Weights of a small image embedding model: 6.19M parameters, patch size [4, 4].
Rows from expert 2 of block 3, named by matrix and row number. Rows with one number belong to one neuron. Each number is 500 + 40 x the weight over the matrix's rms, rounded and kept within 0 to 999. All counts start at 0. Numbers have three digits each.
# up: expert up (model.blocks.3.mlp.up, 4x96x384), inputs 192-255
# down: expert down (model.blocks.3.mlp.down, 4x384x96, transposed), outputs 192-255
up.0:526484519503507490496440579543480508516515482571462551470543543468597480502535495565428565530472431519525417484468468448582550446469560511440519519500464510503545465469464515539495501492464460
up.1:524463566525536483471520491497452508466521473490542508484455516453522518530564471496538544515519515543502549544544562446498537468517487458537480548471451472512505473566531574535427484483490561
up.2:568448537519500504479506546441498457507434533569505463520558483479459508614539519486464445541424522573550484555496507498499485494549537477477531433573430483501619474436468511497505528494505480
up.3:508500574475542457406551443497555505481485481463573506492433536433400542554520489491530431524520534604530528486541568559509508457561470494419453597499505439449566468467527521491524541446443468
up.4:535477560449460526465419515415542487473468511512491441460501446465495519536493511507495485522500434530493595432492485510519494602517538511505496531447491513504552536477380488478471539492522482
up.5:492541455491450437485420424539516480517545546473464496514523484543614450522476491512507416476545512457459543520591480461451467520456527481500494460503543485497450482505430474460508496534468572
up.6:491443563544521486495541488491461574460532438453453498528583473504473526475504479554518493528490603583454536490519504445545470540499428582474542562505540410543448500480542510455529497453527516
up.7:458525499548520490450535558583486478484509555483558518584518540482563459511523554465533559541549528510504443477500533486485507484539449476546517502461483516526471498498447600433517463463541503
up.8:365427504518496528506512447551512528522452446547430481527496527553471519447515521497532509582431526573461440537542469516471544517487486516502513582467532491486525416495409505415544506510527493
up.9:473517488474444507544505471433536594499516458480496550514449502509529545505533452474508549499497456506391524499470504475530477536525447446565501514522456437517502502467495489523513475544520523
up.10:435556480483527511534542460485425524500515503535456541495525482520486534533530518502564433514423512467491504434582514488561539483475485461481462583472487515474503513548539443479531496507493424
up.11:516526517536532437533461474553483524511500509479502495487488462499480571533492533455588519426429455499533510491427552506495463544506474500485500521490601444559460503513469503519528497488524595
up.12:527496560485473500521523461442510482406546481474514576489492467503581480507475532510550504464453558509509500573549453543544470491493545517545474534550568537523487525450553520541550440576517373
up.13:554523501529430514483574465470539527516548482597477545515451472478487429505548515525502369456517540546554484494536505456544505507503465606513444502423559486500462477482457459454509516534412572
up.14:533481494502553520422522483536508459574457503508543583445492436446437460457439519431447477535586498506513459402462527530480450513530518536436494529498547539493480506487478538531542452452444496
up.15:534438521509504457535402555483528454486499485574449511543540494487563584514544589553481510391424484474531483539441498512538436485563500492440459488471520442500548554486527450478506511444469456
up.16:454538513502494465468520513554502563455503446508526544540486534525559506471492499404545514468420547510558524476503491567543505437483500449450483526559490444545451516486438488550522499496469485
up.17:493479491547530540496525520495489510503544446551547537564518510484507501443473530516526484415500481422566487419556453525556460516532436507485505469476512481519448486546516416462525481456491481
up.18:453508501453444505466552455508448561410511491512511560470477467425487395493468510468481455499460499512583481500465499476509446531567466550493579486517532485475484556445468513470541441473504527
up.19:550522528489485481515522511503508496503512513518543510581506385558469536495523489466534470534506455455501522540439509492527454523509514593510485508457444518486457466525515474504518449559519486
up.20:477454526476474500500474471511506508468615464528512460481529483462578508440514511430479539513558496549571562515538540504466465490519464587527507436478468476524485552440487434532471531499544551
up.21:555446506415489501495423493426508539485481536537534448480529453542463449486468426566521448493531481532481514466521439484535436461506467526528443513495545520524495459549498457534486556579506504
up.22:469447470444443480467528451513524501539458532448426535608466508451462467544538520521532528464536487491490570523419424551477513512513464496508493457447585474524538492480510483438554425494510465
up.23:554443521451426549442563582556508522573511507472457459533460542464526494478468487509481473507481486495473471493502516519496553566578474542471492545458516500572467508558546499391432550459458498
up.24:501501528538503479440473491432548555486551447512430531585512473572537559554458549468446504462495436494476498476473483531548511498509453471490533508442491526530482443492482456648491515467529529
up.25:529447484462558489497450519559409492438516542396514486529513546442537502507517483479508550471499443564502508472458510525467465515486431513532453440551465519483485483495453451502531427508485445
up.26:541499442470548519474460521506521495556480488492485526441447417534503559536513491516467532478522506510517449546498479530513549513453438509530545472525496514422469534514460428494473556495486462
up.27:531535494501439487520493507471538483518482497490515496438463517505484495457518473496536528437488480460469458535522485497461526502499534575519543465455470449442435466489478541456481502494514558
up.28:511460506463543470469476558498477617539500533560559528538487490491529369448516407493495491511584497560514448474494539492512474518520561476478482507556453497471495562539486475515495521535498479
up.29:545492451494507436505530532535508518537481523505446473514515510521489560499527551470498458433486504519506511531442506617512490532501478493522510536564615489535538551406493501517513569547482452
up.30:494459516537463424526540574433428430495552487497539554544502411468523504502492496533510499536530374485529544438527475432463548489522526421528553550479539499526562463487495521504538420474495533
up.31:556546544530511423482504511466454471470468501442451495463481506414504491487514523472497504495511447458566488458535485498521466498472446464513560543514495494449528450459530381470469539466529501
up.32:500531491553544541464462528552520459526456522515442466547459462552567504522487414537484572526510489473489422509510516554567582549517406526475533473474516520513510517493558462435455508493534478
up.33:467448509520520496460505485493553511473525515454473492533521556522488518558445545504529515477541462482467482475493507517411491491508535488543476544498476476447457519466508499485445490484522463
up.34:466544496475485547483533511492518484472543498473528492536532608470579468536495482558492529458472503568470462507454463504561480512458522510432528534506487481554493471486555492543524468523533496
up.35:459421449527606483457566525538482435543468528446480488598601473535539493501465484513428504479457466546513541511457480509517441486502521454477505487569590489503564465493452486542580533496511608
up.36:467453440512459465516498489494472519576488530515478522481495524571465489516478480495508508536450456487516476540472475567502486554514556469455451522444562402462464459524492489542479483492560605
up.37:499492437493476520415469475496552514463481604451429492538526529514524471473557559479445516398492496412524528486466474543458481514557504475489539524524526491504492592471516487506481436453452469
up.38:443522500468539551574448477504527489483489519467519443534474547538442507488468519488452543499546532547508473478485583516558487435493503488454473539453491459476501510488542510462489526424438564
up.39:504493504525481522461558438513470501534509562527517479509546439489523497485467491521611455472549498447425499453510534486551495555546500481451386483447509487559519520525479522489446464502504495
up.40:460562508488561436411423510507465487486510535430466558533481491385523521475417545509476496549450505554455523490516601464426522519463485465509482554508557573504468497529535505545501506580579518
up.41:475505502449531503509502488540508512449511479475487531529475451430478516495548504514484473537464486489492494488530435456488529494479459479475523483551437427414538567532468511458475433512450478
up.42:506463472499520434508475524475530429417532452527593525495468462517512513480442488457527499538521465499538539451587490508467499524485582481501515459534447490465500554494529530424543488430418437
up.43:482556502545564495508488538485452474511529476569465505537472486471581504506459474471587513526495511502475470502525484474531450546494474473464493483497497483503469437469464479492455502527437446
up.44:402475466524472475526498481541470446570586487452502549483481514503448492485524488487474599521513486463446518511555521483580486546504549545505463502496474502520499552489493475545532425524524553
up.45:399480552516477512482532496540506489450545482552572564463520566495484476512407417519493547510507428443435553515522497489502514481499505562555497442548514485479492475479479418591445480517443491
up.46:509442501457496500485469528456461457498566510541437500551483451445519508504493512465496462499525546501520494491476454464511529480509440529490516536448483551489517481483473518440510454498532449
up.47:480487458479489449532476537453511535480501506532456531515544485501501556467519541576487518452499479459491432563620492492429487478475497468534479495429520417515512536505555446465424473602592496
up.48:523482461440520503546503461395526431498461477451503454523548508450557482431479446547472534417470523513441497427454522487583518493475490527505477500431486426566538463494570460473450642450470532
up.49:427530456434520502446439458503445510464497541409509440496497527504503527615513426457484481554552475493491531554449563453540516486450508506514502499457555524521466437512603509506517475517446471
up.50:559574485486474504542533520513545529491516492521442503438542513501519481616506460467441495491458435456535515563448566524581523448553525511519510536466492473475591532520389511523561526511475478
up.51:504520485504498534479591500407497493499436550477498529460490514503569444494565512497507544524546491538492451388459462546491523466423509501492477487527537476511492473530499561504483465444527501
up.52:501548536545496485439551491546468551460490492494497500505507531461570438421491521564547461577469454505442423475469495466438464545467487548482449427488548481481503445493496438504620525468524542
up.53:471527518503538510556520496491469532541444574572537599524461481475514514523562506469484475525560408437521477597518526493516524504483450413483595599520548493584420460482528505575526616567522560
up.54:514442484499520440580522526561499513493531518480453503469521469477502556540504482495528455541504492406520512511498542500523461545461534456436469476527540551511481450512529527546528549535510497
up.55:497427446463468512467516559467431446476504476467485500531500571489456503516494493469440498515472521534480539472521553549514459509449488481518521489573450477531530466540478532557483521534510497
up.56:537574462506479509480445495568569457487524517454491551501494529481517449502521434520447564503512499487453507525520525518504540494523455543470479574521468506510526444492464438506521511478468484
up.57:551495443479486493494507441467520448487508567534510502542533494470465527516518467511464519508466536554489449504550499548471584570472536489474493505481481551489517482574573542491460518491512519
up.58:528487485502515519513477520444485457536539496514514506488513502482550524479523502480528536532510539466457554436497472511513556535498449533554450473542530525428398513461490498516483471584526484
up.59:455499494478535552489517477526531491454476516460425485503419446491515517479517480521528563501541427402517565535445525555469510534519527501526521480582423546543398424449491492461425477520529470
up.60:478505492573493547433520489523468446539471470519634488442512443493521500528437501556427531507527501519513407543528432503485506497492477534507529572455507497499540441522497501460464448569522520
up.61:533446512467454537514488549555543532543445513404448562495478473524510536496463511504495499517542548397513450499521540513547489488494525491493501540530520515542490472499474488486555420461492490
up.62:476499482473544522458511585434496502540543515536527465462512472451453463505497456471478472554541510485427507481458440548518509502475513514568560493501432504524469520503506490532518574504481545
up.63:481488514458476437486545510519505473458535486502425477499505489528556490490435503589497520423533429515525536511511430410487504533560508491515460524445493492537599465510502493457464462547517438
up.64:493479558474527550456527451499506452597533518470454487531570450426427510560470484417518518547475530489501500550526512513459493430438477469491511465555484471462423530547538547482541597503562414
up.65:499521544518447511579487452575476507497479567550526543569450559433432475373533516462486465495489554469533491508413437527472503435545470486515455581502481487500540503509513507490544484460480512
up.66:490499512559590499534579495575527479511516483525505501463538474456542532485495552575463526497573533481497479517567457456501522561540498477550512419496435406491506446529593494492448540558511513
up.67:531511478505429500503514521479549477517467530500518556511571506535488503507503499487471504492494441493473561497474468552469436495471496512460548549548561536546437536500528457460471526504486470
up.68:559494509440466519525464545476454476471466504532555478549568462495528557509461509486537441506453487461424524490544450509543524491528586504437426441441435408480461498439527452453529526504444490
up.69:570512548493458527451509510546475512496515555452506493557589544498507509463422467542530443492485434549534523537481483529524389535420471592525446521532458457503484426465492513464529521474473425
up.70:515472509446468525525502481484555499496532493504521477444552470516532503537497476520476556501514508482492533491470435529469470535579493479508470501474466474483522486532523533488507439460528534
up.71:458500507514483537552534459464439529454527546454568486618491509490516519482415457546466558519534479470555536426515457528477465492466482578504525446557493519445486512523539515448511531521456529
up.72:474591512469483549558545477493501461609525559497442502509549517542501471429516522483487579485470498500512462520515459526509481552507517548524561549493594440496507458497473504526580479460454471
up.73:559495506532458554482510487542583527487566476497415531501443476442474551573499496506462468481567442483494467508507482492428482504442535495508467504509528451517418472514480499490491434508510481
up.74:512465539413552483479551493495470547507533450523537431479465434438518574569539462488547411474414472440479544407535506510477552491459483512417533561467448421551493459395566484502474504530439486
up.75:570497472570501471462593476505558505533511480461612497502510562527427424481393545446489560507511431509507418570467512426436505536459449475487535483489558504534560475464569514479517474528498540
up.76:464559564486545400573502565544481573553546526553501537471457535476508516513578501534504551458508518519407572384511496489560524499475517569442511549523421557598477462471525478469423504460505449
up.77:509477423470501529475436483486520492488499497446518506590459504547526504512452486558520518556483569518485573447502477471416498534508536561443430511569512451595507494519524495467544466443520453
up.78:435505517487473471535554429429489515493465434452489498504444490465499450525559522453499467474549533472528535564543528470490538506529448521505497458471439571520505454536478451446491605485496487
up.79:565529485421444490429466579529450575481556508495384523548447496498564506503490468506483472502534521466453532519490565500542520484502492483470548432493520463484465472535505497461502434546516466
up.80:516520452520556496462514586503459451509504471473529491593554429493490449596555512489492520500554506465463398545486511576480525465448507555540476480495478508508486570480496423500565491478478502
up.81:530531484540520541565540492450383533510463567438568500526469560490568474514474491464452479485507484424443546494458480436450422537579431542476470492513436454497511435427505504444490471546453507
up.82:555519486503469433495607490526533555516501548413551505544437464513487531450580552504462496498513525465496493476505496509554562438458502538469523462572416473516453481447518533443449445479459480
up.83:490562443517516494446531506468511533522461504463499530518497472476471470541570491562466544516515475477479523448488454507502532522473469477462601513504443466462515452573514520540497537425522550
up.84:607461549476519492561489531510464443450462517487470487586458533475495436512436511509527515545519481445499500488568477532502501445455548514517452504435488512416512479485466525470532488473602478
up.85:473447538486474468516536580538583487620519487455580597469413549435468508475483522499450479547583484532486465561537419492518548531405507499468489540553457543467523573447570517497464512528483479
up.86:490520497519568469545504537502546545465505548520406496532483442524486450560515502502595453579467557522491501473459505544525528549454528541530596515495506500456472509535446528477426476488446489
up.87:466491533503524546457483437519531521536438487538488468473531557486445608455516511506487476495518517499507520548515474502492450455518475523536437520436430528526558517534493567494468493512437471
up.88:538472441508572482449496539515506509525453514543540545478490514537546511536502480482487544565474454541462477466432549435456496510514503521489487508509527517490570491510468509607569557550495407
up.89:527536487465539538498495546521545540450503593502549571538472563515510475469521548495468494411471501563518459529560540555481441463495552475526512497457536560504479462505504556479429510469469558
up.90:563467475516513463464434504516551546522490476473490535491467551558508448459571556499534518524532499509623555456512496512443531551508548564479459524449543534542591533528543557472491547422483459
up.91:524535578398427502485436530582466435481534470533566446535475411525507446478493460523557496489490550600468468448567451517506487479587482516495487481545483435481499522499477524463531492472467497
up.92:537519467479509523500551484506502545518555497496447507494451522489488524528530444459473515437510468461527553471552522419512471401526513543444471508399510453534494509497496532516510604610483557
up.93:484494567472493470577495482491462528500508541479523411528509505512481506460453579518577505533480504461435460498583529417430421462518557481576466474526451417557577475507479518454534513525443539
up.94:448525518488465521510548484551482529469507440435459525487473452532507441571487527506517467541536449461482542494491525550484484494524463501589510568440472459491462477522498533477479481488454426
up.95:506564533444574487439486488452497502480551583516493465508514513542492540464513491507474489485499525575518457422598469543576465484495510496498516526552493500457489516471540519599461513533507445
down.0:515521491527445532493536519486483528546559454426511519522402502510518466507537551457478566523499569567562515526503527512533521490489486467512499411558442405478467475598510503496502495430553480
down.1:441478411503502458483380549517565535572586463498492567523472508537500476514502523477507515439446565507534472522508529574513497485501488481494512540538514494564472515527453550420500477486538541
down.2:451482508482466533552480526474550511542519466506468476526490529515478459507500484529486495482558523494483537534535473469553539496534514518465496490505486534539550522497518515470493550545506423
down.3:511516449449414492521522466527468495477461510479455450486497496515479446541534511555511481503461510543486542511512517465517492494494445576528502473453471479519491505422452528491493468596499505
down.4:481502530468498465557528487407521538495514511488444444579518540560553547420493454501495460526475531509498423532492467604480620534482598447436448495486479408572485519491481400498448468585479554
down.5:494552534505461527537528505490525521522558595539502480460502481527516467462508503522631469489535507535467560560533476478546528488479437533456455492549567444525469459464458586472450510521502546
down.6:522509566515556481529505533538498467522486475479511514478535495494547477504527593390426500520475413461467491554520581466557496550502448497484471582534518497523478491453503442467472610488471481
down.7:435519520489517495540494439493552519492486514472440456505523474438506424499547545470544519489475428530443458507498501457522525463458572556513521452451529511520515450554577478537503463396504523
down.8:426507518497508474529472516491529507570505539530513545467483482487444552487542535435473491508487552471505520483520467503543508511539435558544555485497445505594506467487408447483525500489474516
down.9:471510492497509535486492498569469458506471565472488516532447506470532473465489461477475516507522507578511516521535479467548466476484559439488461478487553483408502479490469526538463502489485487
down.10:495448534490515494500440456507481522460512510501458551471406549536474449546513510451512490517496480525469512417453486461532457471506496465483512536458470473484551478453549498509463518557502563
down.11:565454518535470485434526536512521467513477467517467506537434502516576571437521527505502460511579527501450542539475532464460491492505483593479525458505475513503412476398534519503480459527459538
down.12:485476532496534561485560569506499520558494575449438568531500499540525437533600506427446508487518521482505494514556453459464528497468515457488478416514475508507461537475435454457421526537506511
down.13:550593484457488508514546493498514493461533432442509494598478525548555529524502566479517427539467488476488563484485514502553478479524502520562530479502499481478507523503519503426519479522504479
down.14:470486478551518479493472451464513537540496508475518569531482492499512499433584477427494449463507460466468529479474475597493545462479544557527506445506540479525470480549520527482516440484476499
down.15:479531462484467458496470528527444534432444484516484554486526539509446442567468485493537557417433566484490441454503506468445529551483526461461506510522496430516475533504451545518509499534470505
down.16:492518552505511461450440499425477493519440510510468517498485515498504531520470532505487489450535488562449450551508483565488487452364490458502518573495481458495512478491490470524524447496511530
down.17:485529545519572497551487451563471445518468516527522438437528467491485501490501596483394446506525419489506432552504488489487446502490545506486528554535433475516541458481521478542503524554508494
down.18:422502477542545508542474482443531465517472494561518530567476586487534470461557523502484518578451453541482537538486501511484541521532495471495396404457539511562473508511498478592507538497581404
down.19:456452508515488494521487490516482473528498498514489529584499441499488513552489512541548446493510544469532446528510481521496418489473533529526462513503527544478595501391505507510481547575475479
down.20:513511505441495434510554438545506474534525553467526524478486548447505532542515481517510532489504482553534482566575497508512484423503479503520509442475518511494519467504498478389539478476435541
down.21:494489433487505444554512538509518548540463516530434510451487513418545554542513581524458512497490529534553477568504520487525472485530511501496462478606522525469516470474507484495541441532546469
down.22:496590386509507534503483499397497444497405502423505513482525494438430490456545469490444467490525471515529497471392577474549486499541569552451511545558494463541548506487476559511451487596483554
down.23:509442492498450549527491362548528574493499509556448455427567569615497491520524535476518417562525514489555467492448430446524463500540526534484499505479496508503509534465506416505517400495602526
down.24:486539502506482467429488554489526434408475472546466444527504483513537467489526512520521460489505412546533474556549555535543506438552515450545512464543413533510534556487521475541435555496501519
down.25:431476535507467469447482423427495509468511513466435443528502457551489418520445476495533528444550559580522522476487460637469565525584513548465511454368523461493462542526479534497502511502490493
down.26:452479558451560407471492540503485508415487462511497527552478550412484492456488447435506470493449443421437468534446469443563494446507539510474473524601487542500505548509500513490497533521493481
down.27:535528558470525491589563471494494478439511517546513467511476493477503496537471518479498492441487509456543509520550556479493462511526491443444552498477535462576535563428504602477531418463402593
down.28:486515526524492526531393469567562577474529501480515465548519458535452417502474594532463523525543489565516529470543514520382529484456512495530532522494501520428528488504618483488517476470554556
down.29:420526512474551467513499508478579565489472503492459498508488503509517391456562447508507509505492495477477481481505494503438477455445472503500500509461496452465549501465508450545494517530494519
down.30:438457512534462528536559505523552498495493545459590537562559515498496519412440439503447497516533569520490513434424515499404522524498498519416527478610536545534515556564508428497540543563514527
down.31:528562514509493459522589549496555501481504522448525549528502420480458496531505530466472546505491486517584471458511465531512553515494464498497476496522499419561501512559401622534539541516435459
down.32:514514503494474459547482468479452458488484559516478498479546381459553468528536485540484539537526546483510518521502499503504536539436544457506456413490491486511465562531480496490503497505449555
down.33:553511481524498529448525518498427463556481528467488450455551510463455508500488526519462545502409473435597441415508455522564590453505553520517455556456469517522498422471486502499482547436497528
down.34:541513522472504423479573495497504547484488512491485539490476498527486517465481469476461457460495481506460450516495463358460579446546489447523463483495419520487488542526500568527500538574452495
down.35:464494522505549479500561463500480508501502445522559560523488531468469464506497496479439535547555547508468448465507522542446456512472520441476468473494498623414508418466533523478545475502476421
down.36:537445552503486442550483500467506491531523428497518517486499552436408515460424483453515546588494460526467467481503500543458504507515435484464517485494479516477464506490433577546565509514492503
down.37:508463518460506493460434550438486517548545464500504553530497493535501488552579556502463509478522523565492495582424493518569491493535551531519576510557533450566518554414530525528461593525567478
down.38:468490519471464559505522473506427542452509552479553466559461433539525543401459452419508471520429458492518519481470537541525513509500501525466446517532518479397453477520536532530492517545530529
down.39:507491523578481557493538509483532549560482562520486436498481466333486435581493471461522468493543517485520434498395517471570515510529496546539467501405565444499518472426519483526545524554455504
down.40:568526541459474431504480572547465499442479577489498518549442506541527429534509478473498519434551564489472460429502483596515530518508494484519430572509574487555508551485559474523552503424534510
down.41:477470457476538498474469529508467484451562512480569521556489499522486466489560519535538467503523399484475527467558424554465495464411471497489556542537456467510506418480443425441525498493538527
down.42:487553467523509482510497491521484532554498556507498529513424479480455549501503549490483554442461527573541584485502512551481547534474441483477466489551490482509501567524540522494489464499495469
down.43:520510462531527463499505467496514486527528456488521460498466452509497606540529507524518468493542476526482560503518480503472484554516483453508429500458524513515505551465515573546432522452477513
down.44:451460481515495514605476528514460515447525503494529519533457476477530478418559518435521438511483470469458483560499532464531483473540473466407484446497534521427526389469509517497556543456505506
down.45:535389500535481513465537500499464501552440478517529490546546454464451531433420531523522434471469518471473483510510471527552485546448497431562468589544502642542456457456503405464525463495510478
down.46:508532463473531481558544469517490465568462418534483467491449550525460502496482542529408528546527455491464458496511483418486482503580486490488510505535541471505504519566504491545513466503538500
down.47:453557473573536561510439501489502550470531489392487483483486494445508540546568464512496455486547549506502481480553503463506458540440451526463520481445504581510474514514509540518448494432474507
down.48:466481503521468567446477486485565445504521484475499554466568472533571443498558453454524604474472518509461506536514488442509511501544497446528478510438562453537482455460550474469507448443453536
down.49:494460497424529487498476507518447482460494534489486465511483488561554516546472531575516510495590517546547464537458464505517533492553507538494501526515527418554442495447486494413537488465497465
down.50:531459566470545531500515456484534473507571567443507443605505583485452466497475452511519485481484458495540489533491535497506498432520466560467507515559456485481518418503489555433516516475493547
down.51:487474479531492528486453541462506606414539490464556393546472560499470514527498503432550486441482460538488509528491597477474539522524528534467541541488536525548490502481508571550507511412511586
down.52:504467459545489542524516465580490578461474478493471464551458504467520459479530499462433513508520469510519411489542500494507485442516438448458465502457547485531444538524507545492491506560473582
down.53:422586524499545439536429437538552537541511543514464571404492496563504528526530494509519513518562501513460542469486461559522507556473473516488499473471482507561474482525480552527551484489442438
down.54:519527556536478493479464537543535588538457536465520496532494523456489504492520502483506513495474520437559543538511495571452470502473497603532496539447549580504591551535513486564530482582532506
down.55:571496512564544426487578555517468470570500467581498490415570471582484554534501418541439479435474497451508556476474488508495434528478561570503512491447500511483455480469473363576467473480523478
down.56:524499447468445465493457473534527538475479503401576463560579435532518501524414535469530493463516488503440433513574508427489522525431554505477509552494443496482478534533510523476511550512453497
down.57:453521498425531559427462518444498558502534529527466536501467471510502451540530504476518492511536459495436510522431486501487446483399494573466494499503491491497480511563536491494539478491594500
down.58:481488551456497438541435529466646556458514571468566528523536548523478488480491474476536500531422397475478417485538566514485551559535489473508502499474510479511509512454491498501553529476451524
down.59:504474530556522547541441468543493460445493481531489527556528545512495380484496443493547514448503485512456487518555499495465440546488509483523539588571518456410509488538479534486461543547462508
down.60:545517475473567542539593451505519476530490465522510468559470510482482463512486445449510547566475462511513537505567520486498555473590486487479420470492498522529498462513513481418517487487580507
down.61:439553451520501526557390533571551451505519403510510495472531495543488427530518538450509460475544520456537487568614500564560489532536522491464559571506471524487510563449524474443450518441453533
down.62:462520534500581475583526538440458555475490449541504485495478499523521529579510523564546422504468433573489539493464528481392470489533511492476487480482552558502549562447460494509578475473425471
down.63:448485576533477496500461479394546545502487516483472528507533522504519542491519421481564536422511495508519537515447543550498482576542585508450476502492516547447528458516518448483502559543540433
down.64:540498511431453519476554533506485517540486488413489492451473523533503436519490532502495480468485507533544506417518508491477533495526545573505477494489542474501522518523491482495526480469494562
down.65:502457506512531516528486413507506455533511537447469450520503469508478469494577497563513505554519505492464569420407537531455495529550475524538469484530537496531521456516457440529564529521509504
down.66:500513563476570545607543502459508422414513438462577488520536493508493575547548555590457512414499479544474461458463518610414574481434464509528533488500514436487452459394599529465522509488443561
down.67:515499521395465475481477480504499439578515481449492551535461515451469538470485533472498444540530588437477520467426462480489469473539504474482549475511495404535519508576537478501584544544514474
down.68:449492458554468516489527457509478461426468571461530511558543492507545472447520492504511466433530579432523472489475519508507456518580470503561425533518523484454547545442474570586513490488551439
down.69:545528514442535517503524469503530439481479466487459485501488516460526437508448564423507450476535464487473485532478509512507475500495523508523478537561416401551481497500514435478517550449556499
down.70:530499463505502456461414508523539522512459458517514505588477525526542499469529462511499437527440474508577494514475484445595557519487518526566467501525528466550467464511562523447544531579491465
down.71:494506465598443504473523578524501403544532481450540437529449470515474512484517485445551477460531496519543542508506475484547482482485480509522479462479503499505524491539542533466492466487539486
down.72:555498516491437500495550430495515509508441485446498510425520469522524501537506467508512477537448530512536476497577516513456472477456465547530535533498469543510527489522511480552453485539468519
down.73:528485472498570539543515551453465540500560531514515570526496544538492527497436475471519487441543486529495516518536487513481457521526520590443492476511479547545481452536466512502532494481448492
down.74:442511550550514562458508512510533500524570531483488446514596521572574467517491578491437483521509582500505499497453551542523492561524488511503449476562511478513563505445549497534570479532483445
down.75:559504465549497524496456464485513451499578502608466552509564492478447525500451525446458546526490535481433547540482531546567567463473490505508501486476459531529600458511520481438410514476559577
down.76:486494496440431485514543494454500480580504453569512533512473541484529582455502413516521471552443493444473476503467478491570521515521580496405428535449465513436573509501580471510630443454499516
down.77:479543455491515506479501529508547558504512490544492495465492505542508557521483548527530501586529548425463483482447435514471512508440525460523506460510451570461499521455475545491520554523443544
down.78:498465542549450480530514447511616521497440535471478540484482489419439484539469516486490478491449495523494534407464449469457467451532510494498496594492508493479510534482515481484476499555503446
down.79:486557531528503560455502493471513549496515553514502569439496451502480525460462509454489439447557503496468460471515464540422550489554510479477536523521533528518512598563529546514488558501476536
down.80:461478533475507485434502539541513543557536484530505547468499512517517444425559432478473552567499518528440500590478497469492443540462403549423476536517549487497532458531456493486534399458531475
down.81:473534539490465486523471525466509538484429457513452469488494516543564490603455532511534558465549448546512533502467510456540527417608474504513580545492537492552500515413439523457491571467584470
down.82:561485436441448481474533539506489498517529474497526460540464463478519540483465532491524482493495509517454508421556489534482508457478460554479523479530479501475526507445472428528438493494459487
down.83:544567532525509475500467431492498590449539467488480461510438523564423549457449566524505511497529506532528519516516513450497509487572514534502516573504518500432467507523492492525507398518567464
down.84:513552544485473532490490494585502539526480440457509455476522431576469508559472439489503442430442492429512471488451456443522499503477456564483486571482516515497581458500508519466554470425515496
down.85:549439513479525582488471469455519498537455451483496533482422528453447483553523462528445512480519497608519567514550515501531485458532566450481575471508494463453449500566490554554517584545546560
down.86:481511514484594563403529438532574517497440490441499488502442493537497465471435540510472505493513493476524503512521461460487480459528476484476495506498455587503527494578466488468532528589559426
down.87:542511570501486476449507474452445565535445471486521391484542592490522528491456493430482585488470506586479512537520468491460451467504519429503437563500536515580535502527516484544531527508508484
down.88:477503571508459541519530473480491508575520526491532466516540469513492587540513511512546510502494553490467542512439475510521517512477526539447486503474510550480504481512519517508505506509487534
down.89:456449517498520584454617498490550506479537445531537463497463512491463426523520498571575479518482493438519535491467486521557504513542523475442436525434523480519517464553549444499498502456468454
down.90:491430464505468522530474520497417525500471484414581549433463490503544510454477451473522516443519502532433483479451451472465476504466576593450465515527507479499526466449591501436469502544505579
down.91:474499520517521511476519386497556526480532529421531492529521539463434497462506459499495421520497561388470502502450529578464561465530530534518551550496580467497409470561497489437528522507407507
down.92:483454507498402470471519461491427525561474528578426522550488495499452506520495393487582520485462503526573477525466528498583500518568466457546384534448489491506436529558531560453447488495535529
down.93:467492499491598504549604476577518509505445513530492519570502515434445532535466506483599480435571521564475462570470484470616500495485527445540501505560565462441441508489495484480476430577554535
down.94:418462497445554450543539516483533534517541473539518504519555557449558533454478481486475496510531470493522495473468458489511438483498540525474520477477523498441506493494509490497566533492451526
down.95:518433458474543474500556461480482450490552505487472520511531486534506602513520455481541534490544471565522478423535485544463409485545553469532416434488518527551476511542577480508489443526431485